config.yaml
hop_length: 320
input: "log_mel"
head_dim: 64
qk_norm: false
label_smoothing: 0.1
residual_init: "none"
nesterov: true
Rows from block 5, named by matrix and row number. Rows with one number belong to one attention dimension. Each number is 200 + 40 x the weight over the matrix's rms, rounded and kept within 0 to 999. All counts start at 0.
# v: attention value (model.blocks.5.attn.v.weight, 256x256), inputs 0-255
# proj: attention output (model.blocks.5.attn.proj.weight, 256x256, transposed), outputs 0-255
v.13,208,157,210,224,211,165,180,205,205,230,149,233,188,193,163,224,247,224,238,222,230,208,227,220,227,171,229,210,199,258,180,188,174,191,221,158,190,193,234,198,187,253,229,140,209,132,242,186,232,258,125,211,167,192,172,263,209,188,210,166,166,156,199,150,166,196,233,184,277,133,227,180,145,166,152,177,244,227,238,123,157,201,190,184,203,247,172,234,178,124,174,232,160,197,162,196,145,183,220,225,165,219,213,239,164,217,243,174,178,206,222,247,231,226,158,114,176,159,179,202,250,156,177,174,221,156,203,174,190,180,173,166,189,281,176,202,184,147,184,151,180,193,219,181,207,180,186,209,208,223,157,142,199,185,162,254,167,182,260,240,192,134,223,232,187,227,124,210,206,212,187,171,191,161,221,174,218,231,171,143,236,118,112,180,183,275,173,161,240,138,124,201,226,172,216,138,215,230,124,242,152,248,196,180,223,202,162,273,180,186,204,255,203,230,130,229,199,232,159,164,229,244,205,202,235,154,185,180,171,224,233,191,271,132,214,263,236,188,140,138,166,212,231,158,281,207,194,172,220,257,173,237,202,236,143,236
v.14,163,203,156,172,183,217,186,164,274,194,229,187,83,198,182,179,174,182,251,109,222,148,182,169,257,197,157,142,225,180,150,261,226,200,230,222,181,275,207,194,180,141,148,154,239,305,253,184,186,235,201,120,248,273,229,261,228,230,177,235,250,221,204,230,206,212,167,161,246,209,176,194,219,291,233,190,147,268,213,128,182,219,173,200,254,192,189,225,197,187,211,234,175,194,178,170,204,248,147,130,234,137,152,147,210,99,168,162,165,225,213,260,210,202,170,271,199,182,285,108,193,277,306,234,159,274,224,168,175,233,277,156,144,267,257,211,185,231,219,247,204,152,210,260,155,240,198,203,232,200,212,186,137,166,237,166,144,170,256,194,237,153,194,216,198,214,215,173,270,201,190,170,257,161,218,143,229,141,157,199,213,194,188,202,194,229,228,248,221,185,183,181,186,93,193,202,176,245,224,219,224,231,229,217,249,183,221,133,216,216,244,199,199,246,186,251,158,183,106,224,134,193,176,227,301,256,213,187,240,157,241,182,159,225,175,147,226,206,260,202,180,225,185,170,159,202,222,163,171,224,192,146,231,158,234,202
v.15,251,165,193,272,137,176,225,200,133,205,203,250,203,249,169,168,224,155,218,288,198,192,228,292,252,264,223,209,223,249,131,170,204,217,170,231,216,219,174,259,160,155,238,162,159,190,284,271,103,217,200,244,180,216,173,163,177,153,192,185,184,222,213,321,131,167,211,197,163,154,148,109,189,238,190,282,245,226,195,149,148,185,323,211,231,193,219,240,269,297,191,221,213,175,225,240,223,154,211,229,243,201,244,197,135,207,240,205,189,228,133,231,129,146,224,188,171,110,191,214,266,221,201,239,242,249,149,208,150,218,221,234,183,182,171,181,182,245,187,205,270,223,235,193,185,140,211,155,204,150,274,214,150,176,236,224,153,192,153,198,285,211,160,212,154,238,188,220,224,31,178,223,184,154,185,224,198,96,194,237,254,165,164,143,224,205,162,218,260,202,240,261,258,173,266,175,235,157,182,262,239,120,210,194,273,216,129,184,194,222,188,136,179,235,226,172,225,189,177,169,249,114,237,197,181,238,226,172,216,185,223,152,162,235,163,246,196,180,199,146,167,145,176,225,189,190,200,260,225,250,174,115,182,161,219,248
v.16,147,206,219,228,205,168,118,137,236,219,236,245,144,180,161,213,181,200,186,183,200,234,138,202,126,168,182,202,234,206,150,171,161,193,274,181,200,210,190,156,160,195,163,176,218,213,236,288,218,263,203,162,204,206,234,217,150,224,236,169,173,217,206,210,239,217,157,192,196,264,182,164,150,203,132,250,206,200,270,191,223,130,228,250,238,118,182,235,197,270,168,142,188,221,217,248,192,218,144,188,191,170,223,143,163,165,158,145,272,251,198,156,142,221,233,275,235,165,155,239,229,213,210,197,158,230,192,219,187,201,204,234,215,198,186,185,231,217,155,180,185,184,204,183,185,195,261,263,144,203,204,202,209,223,172,210,230,122,251,216,162,195,173,197,185,166,209,180,208,156,162,284,168,166,224,213,157,111,148,206,201,213,233,247,197,207,206,154,198,224,198,180,226,204,158,252,127,178,247,108,225,230,182,233,152,188,203,259,177,231,182,189,160,184,189,152,173,174,238,167,213,170,230,198,177,201,259,193,230,269,138,203,129,296,240,206,175,186,206,242,193,178,240,263,180,203,191,241,144,172,144,281,219,217,200,156
v.17,241,190,191,191,247,256,205,271,186,159,125,242,178,211,197,221,238,164,237,233,159,190,143,191,237,139,170,244,184,264,195,203,156,207,213,334,254,188,216,203,206,263,206,237,205,131,120,198,227,268,162,223,245,167,232,215,197,174,220,147,170,186,206,154,143,210,186,219,140,150,290,243,236,182,279,146,146,152,151,156,236,183,258,258,267,295,181,208,149,174,160,200,107,221,229,194,220,255,166,272,191,179,187,176,211,256,203,211,243,169,112,139,265,170,143,204,237,217,205,230,222,138,247,220,181,191,115,182,196,148,226,176,178,202,153,88,212,228,236,165,258,211,165,185,118,184,226,256,269,219,186,250,191,229,184,226,249,235,269,205,245,138,154,213,271,135,189,159,216,160,199,167,172,201,86,188,155,202,199,170,202,175,190,183,228,169,152,252,192,169,146,224,199,171,157,217,165,267,236,166,210,167,191,166,171,138,174,233,153,264,201,190,171,199,164,154,174,257,138,182,202,209,198,202,216,148,180,207,120,255,232,191,224,215,261,231,184,165,192,222,129,173,203,125,131,207,240,218,207,175,205,182,182,275,174,253
v.18,210,135,254,186,183,168,235,211,222,198,184,297,256,225,135,234,157,185,191,245,171,245,186,172,236,212,214,211,101,266,161,227,181,201,260,215,144,220,148,207,148,232,136,199,200,198,230,149,201,181,248,236,245,224,168,126,223,250,192,217,177,225,162,180,175,163,245,206,173,274,168,159,206,174,241,167,175,188,279,196,201,154,285,226,240,239,239,194,229,158,220,197,262,167,190,183,206,248,189,259,246,235,119,154,204,176,173,242,183,168,216,161,198,219,137,216,192,181,140,176,202,213,153,173,224,267,247,194,195,200,195,179,201,187,202,166,182,210,153,134,244,138,196,169,179,173,282,211,192,202,132,206,186,183,241,240,145,201,166,143,195,184,191,184,199,260,259,164,194,195,226,149,201,313,139,235,207,269,215,297,184,199,185,127,196,191,134,148,118,166,228,175,202,131,194,226,226,243,190,108,162,157,224,198,202,146,196,263,194,218,196,232,175,186,187,182,257,204,204,236,216,146,177,179,228,199,226,240,277,182,123,163,238,223,207,275,113,78,186,114,308,158,239,213,157,143,153,249,219,191,262,185,282,196,159,223
proj.13,249,212,210,199,162,172,238,143,183,223,181,181,240,213,214,160,175,154,213,179,144,250,186,170,144,202,197,184,163,163,144,236,200,194,177,199,176,212,142,226,174,252,264,154,217,179,157,235,224,151,189,231,182,185,269,214,205,206,208,176,145,245,209,170,174,249,259,254,171,152,183,196,233,228,249,200,186,173,135,271,273,143,205,142,233,210,209,193,237,218,224,226,197,330,138,188,225,223,153,177,168,189,245,256,281,175,145,237,214,242,174,195,156,179,161,223,189,118,155,216,257,291,186,163,193,188,152,209,215,195,129,140,166,237,294,163,185,229,178,176,179,167,156,214,188,132,122,152,214,214,255,159,202,165,236,201,182,245,222,181,246,192,241,212,213,214,158,185,234,134,279,270,183,266,231,277,255,245,203,272,185,182,196,171,187,200,206,186,268,167,198,210,203,164,248,210,165,199,201,183,233,159,187,207,200,214,158,198,153,156,183,150,200,220,209,251,196,215,204,204,195,245,279,221,273,167,171,173,218,171,221,298,197,233,191,169,186,203,212,164,196,263,188,172,185,182,201,213,194,211,232,144,202,212,169,180
proj.14,173,208,167,236,158,189,213,284,115,227,170,140,67,321,286,172,248,198,103,225,191,224,210,219,216,142,231,202,211,259,168,253,200,185,284,143,230,198,157,229,149,131,164,232,175,243,164,188,213,202,176,118,255,250,190,194,266,237,142,188,199,141,213,193,158,275,164,136,200,138,246,215,193,157,216,192,180,172,191,255,219,248,162,221,179,184,159,178,246,220,192,171,214,130,243,187,143,260,194,293,225,224,137,247,249,191,169,157,256,208,224,230,176,210,205,201,181,273,137,190,224,181,189,223,178,176,219,218,181,174,218,185,147,63,273,202,119,238,186,189,178,187,147,237,232,197,166,123,202,214,180,192,186,203,198,239,178,175,205,216,158,266,180,231,208,168,209,196,174,198,245,156,155,287,160,240,256,198,187,147,161,188,175,202,189,94,210,287,212,230,150,147,233,219,105,249,220,229,210,213,245,181,293,160,186,156,171,230,204,142,209,249,194,262,206,204,141,256,229,195,164,198,121,238,144,138,260,201,199,177,179,287,255,198,163,265,135,205,181,237,236,150,281,165,283,158,227,237,260,176,145,226,230,239,171,237
proj.15,229,201,184,167,145,176,202,161,205,182,182,110,140,193,164,201,162,185,192,229,265,275,174,175,175,159,210,171,294,196,215,128,279,203,239,201,121,178,207,210,191,203,146,261,260,161,148,140,196,118,215,237,185,265,232,191,243,247,178,233,162,195,232,219,172,176,203,222,255,169,263,184,172,118,234,218,180,201,154,207,280,217,244,157,188,197,61,223,194,228,212,242,236,233,229,208,180,261,207,202,243,171,181,267,150,219,221,220,231,148,168,264,183,230,151,217,165,342,194,265,186,216,229,173,252,193,169,246,209,267,163,266,120,223,270,170,171,185,241,232,187,120,252,223,249,232,188,237,221,178,215,148,237,272,173,262,169,211,203,230,129,249,195,155,228,223,331,215,150,167,183,143,268,190,233,109,230,183,184,165,147,247,178,208,195,197,124,113,199,187,259,199,185,244,152,208,133,185,244,152,120,176,152,188,159,166,214,204,222,276,190,221,128,295,252,183,182,191,204,205,220,195,147,234,292,201,182,201,211,217,200,223,273,184,260,158,209,209,209,193,207,237,163,126,210,157,266,238,171,115,152,270,237,155,204,198
proj.16,175,195,193,202,153,259,225,240,232,166,219,225,191,201,203,237,232,136,221,173,178,151,278,297,288,192,163,172,196,253,233,181,172,230,239,253,283,216,129,186,245,190,181,247,203,198,207,208,195,209,166,181,141,250,114,154,149,186,190,227,172,223,211,246,177,217,233,223,314,225,251,175,182,153,228,213,140,195,199,212,142,234,126,203,129,228,227,228,145,162,204,228,234,120,252,157,187,250,228,188,247,199,214,156,225,195,190,209,179,157,249,225,169,229,275,200,268,180,181,169,243,204,171,256,228,138,197,234,193,183,217,120,249,169,188,169,217,217,163,239,131,199,172,252,197,220,246,230,178,192,162,219,207,234,120,193,226,149,117,222,235,222,141,224,199,222,177,231,91,153,188,163,199,268,157,177,180,204,203,106,249,99,159,134,207,240,265,233,187,192,213,131,234,178,192,199,171,183,253,272,247,226,183,195,212,191,169,186,163,284,312,162,205,220,285,152,232,137,144,249,187,185,135,208,225,234,195,184,230,192,303,282,158,149,195,157,173,242,151,225,139,223,242,156,189,216,194,204,232,240,127,149,180,243,219,209
proj.17,209,257,142,200,212,210,211,233,222,190,250,203,279,179,208,232,143,175,254,176,240,196,206,234,190,252,222,182,171,124,175,248,244,146,194,203,173,204,176,126,169,166,163,174,188,281,208,267,187,139,206,222,200,183,247,230,211,212,163,160,210,238,311,227,224,255,229,159,189,199,221,168,179,159,328,184,105,177,205,183,158,219,200,231,226,170,206,213,177,150,176,229,229,230,205,180,195,240,267,232,189,235,209,228,219,208,170,236,182,224,294,157,174,211,195,169,180,112,161,181,190,266,172,214,198,132,196,203,203,200,182,181,268,216,179,234,190,178,235,162,265,172,252,226,159,189,241,169,156,227,198,172,174,221,139,177,213,225,177,168,242,164,205,175,195,163,239,225,216,276,202,180,177,221,214,255,187,192,228,265,241,167,129,278,177,151,295,210,319,155,231,178,221,267,218,229,186,225,134,204,215,251,229,238,206,181,215,142,200,171,178,242,258,79,313,120,168,208,173,207,220,284,244,203,219,118,225,257,141,163,160,214,181,277,188,203,237,271,253,145,150,167,109,227,216,191,258,158,205,202,276,224,183,190,190,206
proj.18,193,215,202,295,171,274,143,144,185,138,218,198,152,166,244,90,248,122,226,183,263,188,216,231,264,196,223,210,186,192,248,180,216,216,183,241,186,115,228,159,227,209,183,178,170,139,238,196,152,164,185,256,236,155,154,231,204,194,157,231,160,231,219,182,229,248,251,139,218,243,178,192,242,155,176,210,201,224,212,209,200,171,165,248,116,162,150,184,127,272,169,230,190,121,154,136,212,102,202,177,154,184,263,204,230,185,189,193,187,196,147,196,233,204,193,148,221,290,201,220,165,142,221,151,245,164,149,249,218,192,203,217,186,197,207,205,203,218,197,267,190,212,124,199,167,225,170,173,182,298,206,266,287,183,194,258,181,166,210,252,242,214,213,183,121,223,233,220,153,213,154,252,197,208,188,262,161,182,173,235,165,204,202,206,198,233,218,205,181,209,178,254,231,177,216,204,200,188,179,307,193,145,228,192,216,198,156,152,185,168,183,137,169,215,292,218,209,181,236,162,208,240,168,241,248,181,232,249,269,142,173,255,213,258,191,186,268,208,242,201,199,206,228,218,204,189,238,204,173,217,204,223,248,186,211,270