Rows from block 4, named by matrix and row number. Rows with one number belong to one attention dimension. Each number is 500 + 50 x the weight over the matrix's rms, rounded and kept within 0 to 999. All counts start at 0. Numbers have three digits each.
# v: attention value (model.blocks.4.attn.v.weight, 256x256), inputs 64-127
# proj: attention output (model.blocks.4.attn.proj.weight, 256x256, transposed), outputs 64-127
v.128:403470505500472521520491536423498459473674498494477598593618514476458554563408461382481529495493469507479472582478594502489615502476411486475528441468421502471571534626559555506461523447455478
proj.128:438444475459506432478517499560496566602409566501506493513420518489657444498507445502477446558546513505485465387482529559535458474531494467469609577417479470500482421476484408447435470493549477
v.129:462430504508433466547594488544489481487421456438428490495511570519387588529468509475493592525482558388494419479520510532523509532571511568445474525444476449470501425515428452457461510593391462
proj.129:633541487497490541393573473520499519514478498511548464438526433523484475524489476531555441483465420526472500487576404543417481489463460514610521467544446448416542441542499422553443562503539443
v.130:488513463548530615462487544440471510483443530546588485539522454458478562442418477537459462445520460533570392537451496532554475521484473413558540451529500550458511492481514491495391443487547437
proj.130:450420532543512538489557491506514502552561476528483516528513500474485531540491607494432479510408477539428430429473433513519497481437556530485376487490459459454481642519425475553478563514489509
v.131:526523483547447574540526494522486516493485502432543467481537535528457518529513563409464444496479455508463475522508548416520557599506538552485450413470497486411604433572492485615518543527521434
proj.131:479480533537530533472525520457487463476460471531416531486559455480457539477517455509509532513496540433446476421464497538519457412534520458428573528423540442543481476448480495501502439522571464
v.132:468529524457557457532500478552458478515527492534489498424326496522512444526495530547437479441405455457537439507492545580465570462549527493522523497550433421593523534494380484493431443551524528
proj.132:401518530423401606557514428599478531569491517455551486554589527484420451488555475471481446430541505483535497563611623435545513502494531362545440552352438618472567512527546461504508468494482531
v.133:496496466547400556504441476446506525536515512579428498556483533454536523472440535541486485485485463512519511520462498417537378537485604435512510559476457450544575514384391538468508593521570479
proj.133:494500495531479527556515437466537437446521475469472534534434512524525528478541501473473486480591483493559555629510514476455472520450549479437413488464550490535438516565527423567466475417541637
v.134:525542563429507522447539543554480547493560559623518429534552561600579455484525586568430549385508493424454416510452529492451437595529503494551420574568524459415511531551537475495399480440519504
proj.134:423535460509490504514605587493535537475437430479551471495602443424525471551476512483591461477550501449486508461543467396496499506570485499536619523561509607562505496471427398564492474543483496
v.135:579524481502524508492436508559429448648581579504610499504501481444433571447474481516382474492544395501437452594512535552486422436430541544511582478497482528522436519399593487538497510478492504
proj.135:548475471570558481475482525566423469486474481559405572537427530532576483565563552448514454522550513426490590461452452525433560531594538477540460515534516438425494557560449535459510502500516497
v.136:437494433477470478489539556527505547456554493485456514540420549455620489588473460497501508470467421524545581434495450476583477456547558512603551470536553496440508512545459526480504464448459464
proj.136:481480464622577545524575441462475553500393420573456519513620535527468567491513576599564537540457493507495537562476546482513469538478474438381453548484410517534501417579599440508578574474508487
v.137:628525485477422570421469433504443513468412473489513517519471524542441535543569463410517505456432479420501458517502382531477458461583523514526410438595436501517493532500551483474472499583534510
proj.137:452510505398502494544518439525533472581611480518520458578465494521543506403448428445509500476500522449547512563522511555550529613374455570496501476472501457543481544554496535475559501618493486
v.138:576580537540467437520579408586436537459430424440464529599534588440470514522518533453544519535530580435497417516414424453516560452477489504508532514464617469479556495565552555451501440433486484
proj.138:446438479450421490598446479441553490419575530527578482469562408442464492438540483568483476424450446581534475488497509522603499505520361491446544484490510505525488514499488492526542509534498399
v.139:418501561459539548605441457525385488405497535480563389394502571363477495582457403506541409412463490529505597543471556479520541444512576477496566472488539518435556498475493412548452566425563473
proj.139:584533513512495461518492562506363624529401494471526534519567537624521503526479505571541587595521513572567388485499482445606509536582430443503490517470540442512403412448441492487581443486501574
v.140:406458399476470507478532551513475460508461572452547500539512556530551495480534491564535522490535567478500516504468544464535513429538484474469484542507482442523553502548470480472453516428456490
proj.140:573490492518531440544515534443508535453454420546474441572447435389543495551476494545494534485466486504456411544465530422491479466567488522424537495555469459493480490479488388502534521523578492
v.141:521464534473532451463519521455508481471456505495527504394502493607546579446482480475376518375519382461562406550515601518462409426392405545585596503530514458495497560478483466514608480535520523
proj.141:528517434450432517446540510498544573472483487506501446508546520464524465547457705544494437488400459521453475421540432456531690530494568427541513530615469514442491486485526426530469429492454468
v.142:526599572468476539445560524480499412535456465495504401366494534561642351526565542451466495541459507512478514500488575474434557473547534525437488476552515469519480560471486428511541394480514492
proj.142:461513548512505497520512550459494459572440508501593519506526489519431570552479468469545493487452515486556483464543546422597533415412516554567552585478523545512486478371520485470562463507478503
v.143:571500456499523499430402534547515457492497531537495513595540500442565543485538462467573489409485516518430444536541543505535470498463612410527471527515465532520604546517342490464538519470409499
proj.143:456493457463430580557534450435490596498477508514489509552495571515484478460427489437434593601543496542540611575578493497472500559480516443480512433557562524520560503554576461510435430426491501
v.144:500442451534477513535444581351560496465541481513561507490526492540493560521482524565477481501511520485566537600545459519506495447534491507442465530543494432453564544490482437483507489576423494
proj.144:546440488406496515494535437590519492443507458483532490504478454450497408517508482487597628526525587514477547491491540417555529537536508540451503441560497443558485415528463517529601554439542484
v.145:499591512533466587407412425535440457524463463490446558528453537432491413494430463610421522464538575454455466488568486497471548612534507552456472449513560500475475588456413493445535511533503546
proj.145:509450593426537557511497586551403618482503517583613355544530488555450409494520490479519566508455481534409491445481491486636468569577527450539417472471540548579461593593566486549546512429579447
v.146:469475460550491571462436522506585523483498438573472435519486528420565595524513451524660473456545486483498528574568492594448466529534564317556526525534446397543570425468482547600494493521508522
proj.146:541505403420465479511484452515455415486403617547509546528579447557529515459396585433529559510442554552421520498611552432535478524498450509540459483506490606462496516485414468500453490514459534
v.147:475549466528605519541543466481502468528415467459471578483550422391428475520427514450549500627490527473555454392499473439435560478532503560515508461461485486517470494502472505524583490496492526
proj.147:568553504425415508499483498592526544500570481512539536479512544513490492500515512553389498470507475537437468497509453556475450507525530438521552508393617493456553523541501485432569559551477411
v.148:379567467488422459438533396513516534407553603589508481550446478523401510462527437520527505517466596493403502502570524507546506513504525488546520602460504466384486484431558497595468420494460449
proj.148:521463506606532535515458431565611571499541448512496480509538492453475542508558536476604527522569444476520480473493475514370516488545481570473528503498485474473484540461461553487515506526503500
v.149:448475410434491497450468486465440521483527454549586493564457486507517453500470459451505513510572518463387515551581461490476492509495576464504542605620461555496468623482579417481498456409420461
proj.149:485540500505383547471563445478522520498456439490436450405456547508407489500516517503611565525537522441586427502432476434569484511465421508434459572548439440496549530464470529471421513548489510
v.150:599507565439526546524477520568591446523435518435495563491458551455467407554544443549551554495537535473568436413499490486545517605409505520587516392460417442474569589475518476423429424490452457
proj.150:476565513533556551423449618461523353512613441531458508487546553510550435488482536496466441491389374506435532482545443569561487428548550534521380575536531553436557536542493590461458357516570519
v.151:449459399425478458595450405407520548566554495456518550538544458449481395521512506514437476384570475539447585525520570503612386446402489548454397383446486469524527506484539505468439539565504484
proj.151:426599560567511500563544526553544514526399389496519493571465587590543533456435420517609494600404566389433434530500490515521488532436506537479522460579499469568463447522422530539529583511589458
v.152:422553447481544545514566547536424458537526530519497477581437439480490504532562435467585581443593505553504540528509477414532527483487496539509461489459406489467462538365436510505495510472552511
proj.152:490452503476454524531536451467447508462485551575539531566506536544499526468480566553494438512469525496550492538447581634529444497533548410474512491456458465499454467531432504518464580530455569
v.153:653574482526528571533481607456488426474567601502509443533560477535483417495518435442497509561470489594466575626593579473474467408493536556534448435418607442543451564509550570532536563494507453
proj.153:466523512472508498533496453460539449450474498550485584454375533494594514486521417437549494562531497481542543363500508623513537414506458442379537584529409670527540455516524509449508450486537572
v.154:510518407530539548509459432450507446517361529531545557415493431553494524578500506505538521508546497558434607577467456528520510533482547523474436438507588498418498525540490479480551475554487374
proj.154:523611551462449439527569547567355486460558501429479486499491485478454539480469404416522519569535453425457536518418464560591494533526526535418545497550466594513517492490486462551489596443507515
v.155:496571522521528457475523506458470509516465409477445593533475433500401526525374543518539525428570486432457528470505403588433501472581525510507540540578496514524487477482455574473514561523466411
proj.155:539522443534522550485602538496524477445561558452549443498523499452491527528568453461484551570409549513558503536526523445522526487532516507511393492504516496487522522561509475507492529559486552
v.156:447561476454496463541434501452554519506402529501520531610418479541450498522462548565551514558498520421563477510546546451437452579390511529516537459463469498570446411538553354372479487573495584
proj.156:496497421508477535450494468627606461519529411490521460565434514484471407512434501549525513508492500494520546498477366588540543462503515456466577524464472372457569616528396571502478478520481406
v.157:525459432425443425581434520540473497458335500493448541483531479549470485463483418518402504459565546490488541514510478490477450548411574596452489528484489495485429530563470601533468446585432425
proj.157:515522531479564468427471475501574543475596561528427490575523414409525496500419471436556507520459375509492417453446379565501543503525400510552520389529456553460588414476542497554461526519579537
v.158:435507464503420483473615564466522491494493399493580558498462595525511460524402445590434473412503476471527573426472556465506487502571521500572489486473527500478480410478571478478549418420461587
proj.158:568463582549486662445442545508589543565512594516457450475490532544472458530450526479613401554441534466508450517467505443516500502490498526431494592533519480571518489544445548494529622462463428
v.159:539459471538493538598513517582405422489527543524460520510499523456407483504520435567487453471553504529468594505506534528503500519552477633534507497503565454485488509447520494535435532519545479
proj.159:412541383553489488460495515392468550484466441467508486525541549568511465513603557426575433508527553550429484455516507595448561487486493511451508539500495472592464427547499528570432469552501500
v.160:491479482489422592442438528492435573459518558571589573400512468548425543531530450536416502457431492458466462474541581495452484504542449505465443441408506594540549444286477453464549501505496559
proj.160:580481531584512471494547533490470432494519444418439424566488566490491481448542519524516463539506509539524425421387523502451450488511496467494604481559425479555460558552512422493350388466512517
v.161:563433444524462614464458539527490443445564595524542436497454454472525474540446436516494517498501463530538663480617488433554450506529496481483536490582443460531430576401545475456532495505526489
proj.161:516483489555548453423510431446441548439438511464533472492475473522548445469514511512548469590508533501472505505497599551545520491540541505531478492499558524458404460558533462461494477578486516
v.162:529529542596521469583532475511536481458511605470460524404537584517487390491558580458604467537429517547570466560555443496444456445528466456527512513504513502526453450410584484524559571507426400
proj.162:495479503436479469585414498455538391519607544522527536523465525495410481413527402510497598495585552515496564375456628564434573475556594608511517452501501535484548441516441567510492462508508423
v.163:557513466461479599455607437465507465545404507437480489504392516511515473461509569492489511462444524477447525496530477462433592502588571447569437567488496605526541536413587490551497394677521482
proj.163:539462515477524504475455506537578427509473503548523512534538499594439477469428468481556508570427583521554510538469484479619401561447471586558483435531543590539436551459469538517559482549481471
v.164:426479483465562409546491606385502468432524482567520521520502560510546497559559538451471513460427458521466537429556524593513499417411522561535531497571594400553394409443551514580605501476499507
proj.164:426401479488475489447628464571500469579414549490562513478522465522441480491576540479474452570662583563498522529511554523445468446518555460484529484527458507447605457579395492501443557505435472
v.165:501498415499479480526503415537543528469416487528543407510506542586455465506459513464500508511539584527526428418544451370610507427441483435467427501491569519542514472491396467407594534416428511
proj.165:491483545484516520469451567531407542518552466480513462489510445418558560479477580421521571528374425451424505473492514486517540515518464488439502459537455519511502563472560438484514559488473523
v.166:461465405579502486561585554496504477643444542652495417453529488537528483410485504614578498446616501409448485560504439593476550466545427483515531440514373445452529501417507521508517408536395464
proj.166:453512541483451564440495538463505487440531462489481459407489455426448538461564579431575588586427545472482545449611445533397543624441538506501464522551500435424437556503445479495505570564521473
v.167:533522540451474433553498493522461475496547472467442514501495525460435474510568554475560510354463538464525473508450536526555492468533452534484553512459592510523504439499514434510552445488435578
proj.167:542550501556539515549591580468574439505443528503473427455475607527503557540587427548482395546440389498426449391552475482544591433504488544501516445480524486542456511552476483462505486423522441
v.168:481507548371609451499560592476409591506566492478474546519510463468477438468626546538533610530527504431609478515487425588508508524385443556508507476487489511458515445561515475449437453497518521
proj.168:534485556584439558455512454572483419532463486587536469512432511468504451538449464578386525516438463463541433474547540484444574479489477527594523522404509439430509488519448524555482468552462465
v.169:478515468519570561613454512505566463439500526475492555516522566401410538490377483448465574479482435515444397586404524561534434527499502542517466482462513474463548555438517511437564512499554483
proj.169:491466428562604465545540471460475511456517441537579435503426544433522555509527519624492429537505442488452512446487531486395531564418511488493520493475511511444526463571525440482574570449540401
v.170:487456465564526488507465436548445475594484443469545545492497581420569546479443525500439549502493539465562426489522459469513492503534510551407549477474491539443477464560358552526507546503447491
proj.170:511543540462516447452528556520530463475498498506351450476572534523436558436520484559531516464428446495495524538465543548476499524580458496524438456449513492568507482400561454547515497473515481
v.171:609512479500478546526502463458500523490513518584535525555503496492434465498487472495635548523545589548529647566445535534427454509544450587524450507522469447458521429578490574462431540488514461
proj.171:406487393532505415559523404577516493471460550531455510540408432482541510501507407478475543532427495466490497567547446543525498512437548560440570546498587498542531519444483551570457503548450519
v.172:414497557610525459428395416489428532596489439480496489438442548454493518446522498502545480512491556413508422519491460546501468457511475508481492489445462537472487457490563529463526508512492489
proj.172:504499421479492501500570487427538505480512525543477460549569506542471594536512434543483488529509542570557490479444476488407419494557439489403557416507568398565465516529486464535599491467510430
v.173:516456480483563483516620452443366509518498470368475562530505512470485469497436543531554581495592464554519583527465507521527537500498587465590512482448481560437581533557488555444456604522507445
proj.173:411535524507380541504411467526554533444467557548538516490433516517423447490590420537540583524448489515471487523493419449532444490473458579429443487590514480475513472503503475572451588543349535
v.174:560491471458441443346515540474431495452500438432605532383357469540516551566509462483550553414518500410377432484445523543653469629514543501555453576487497516484562513623487573453453449514510453
proj.174:506538583499524535564570429486576402481590583379510474501605507534507533497543498547464500444446516559555477583478464460560532437423478573506541508566510501549526539471492513531463414578617522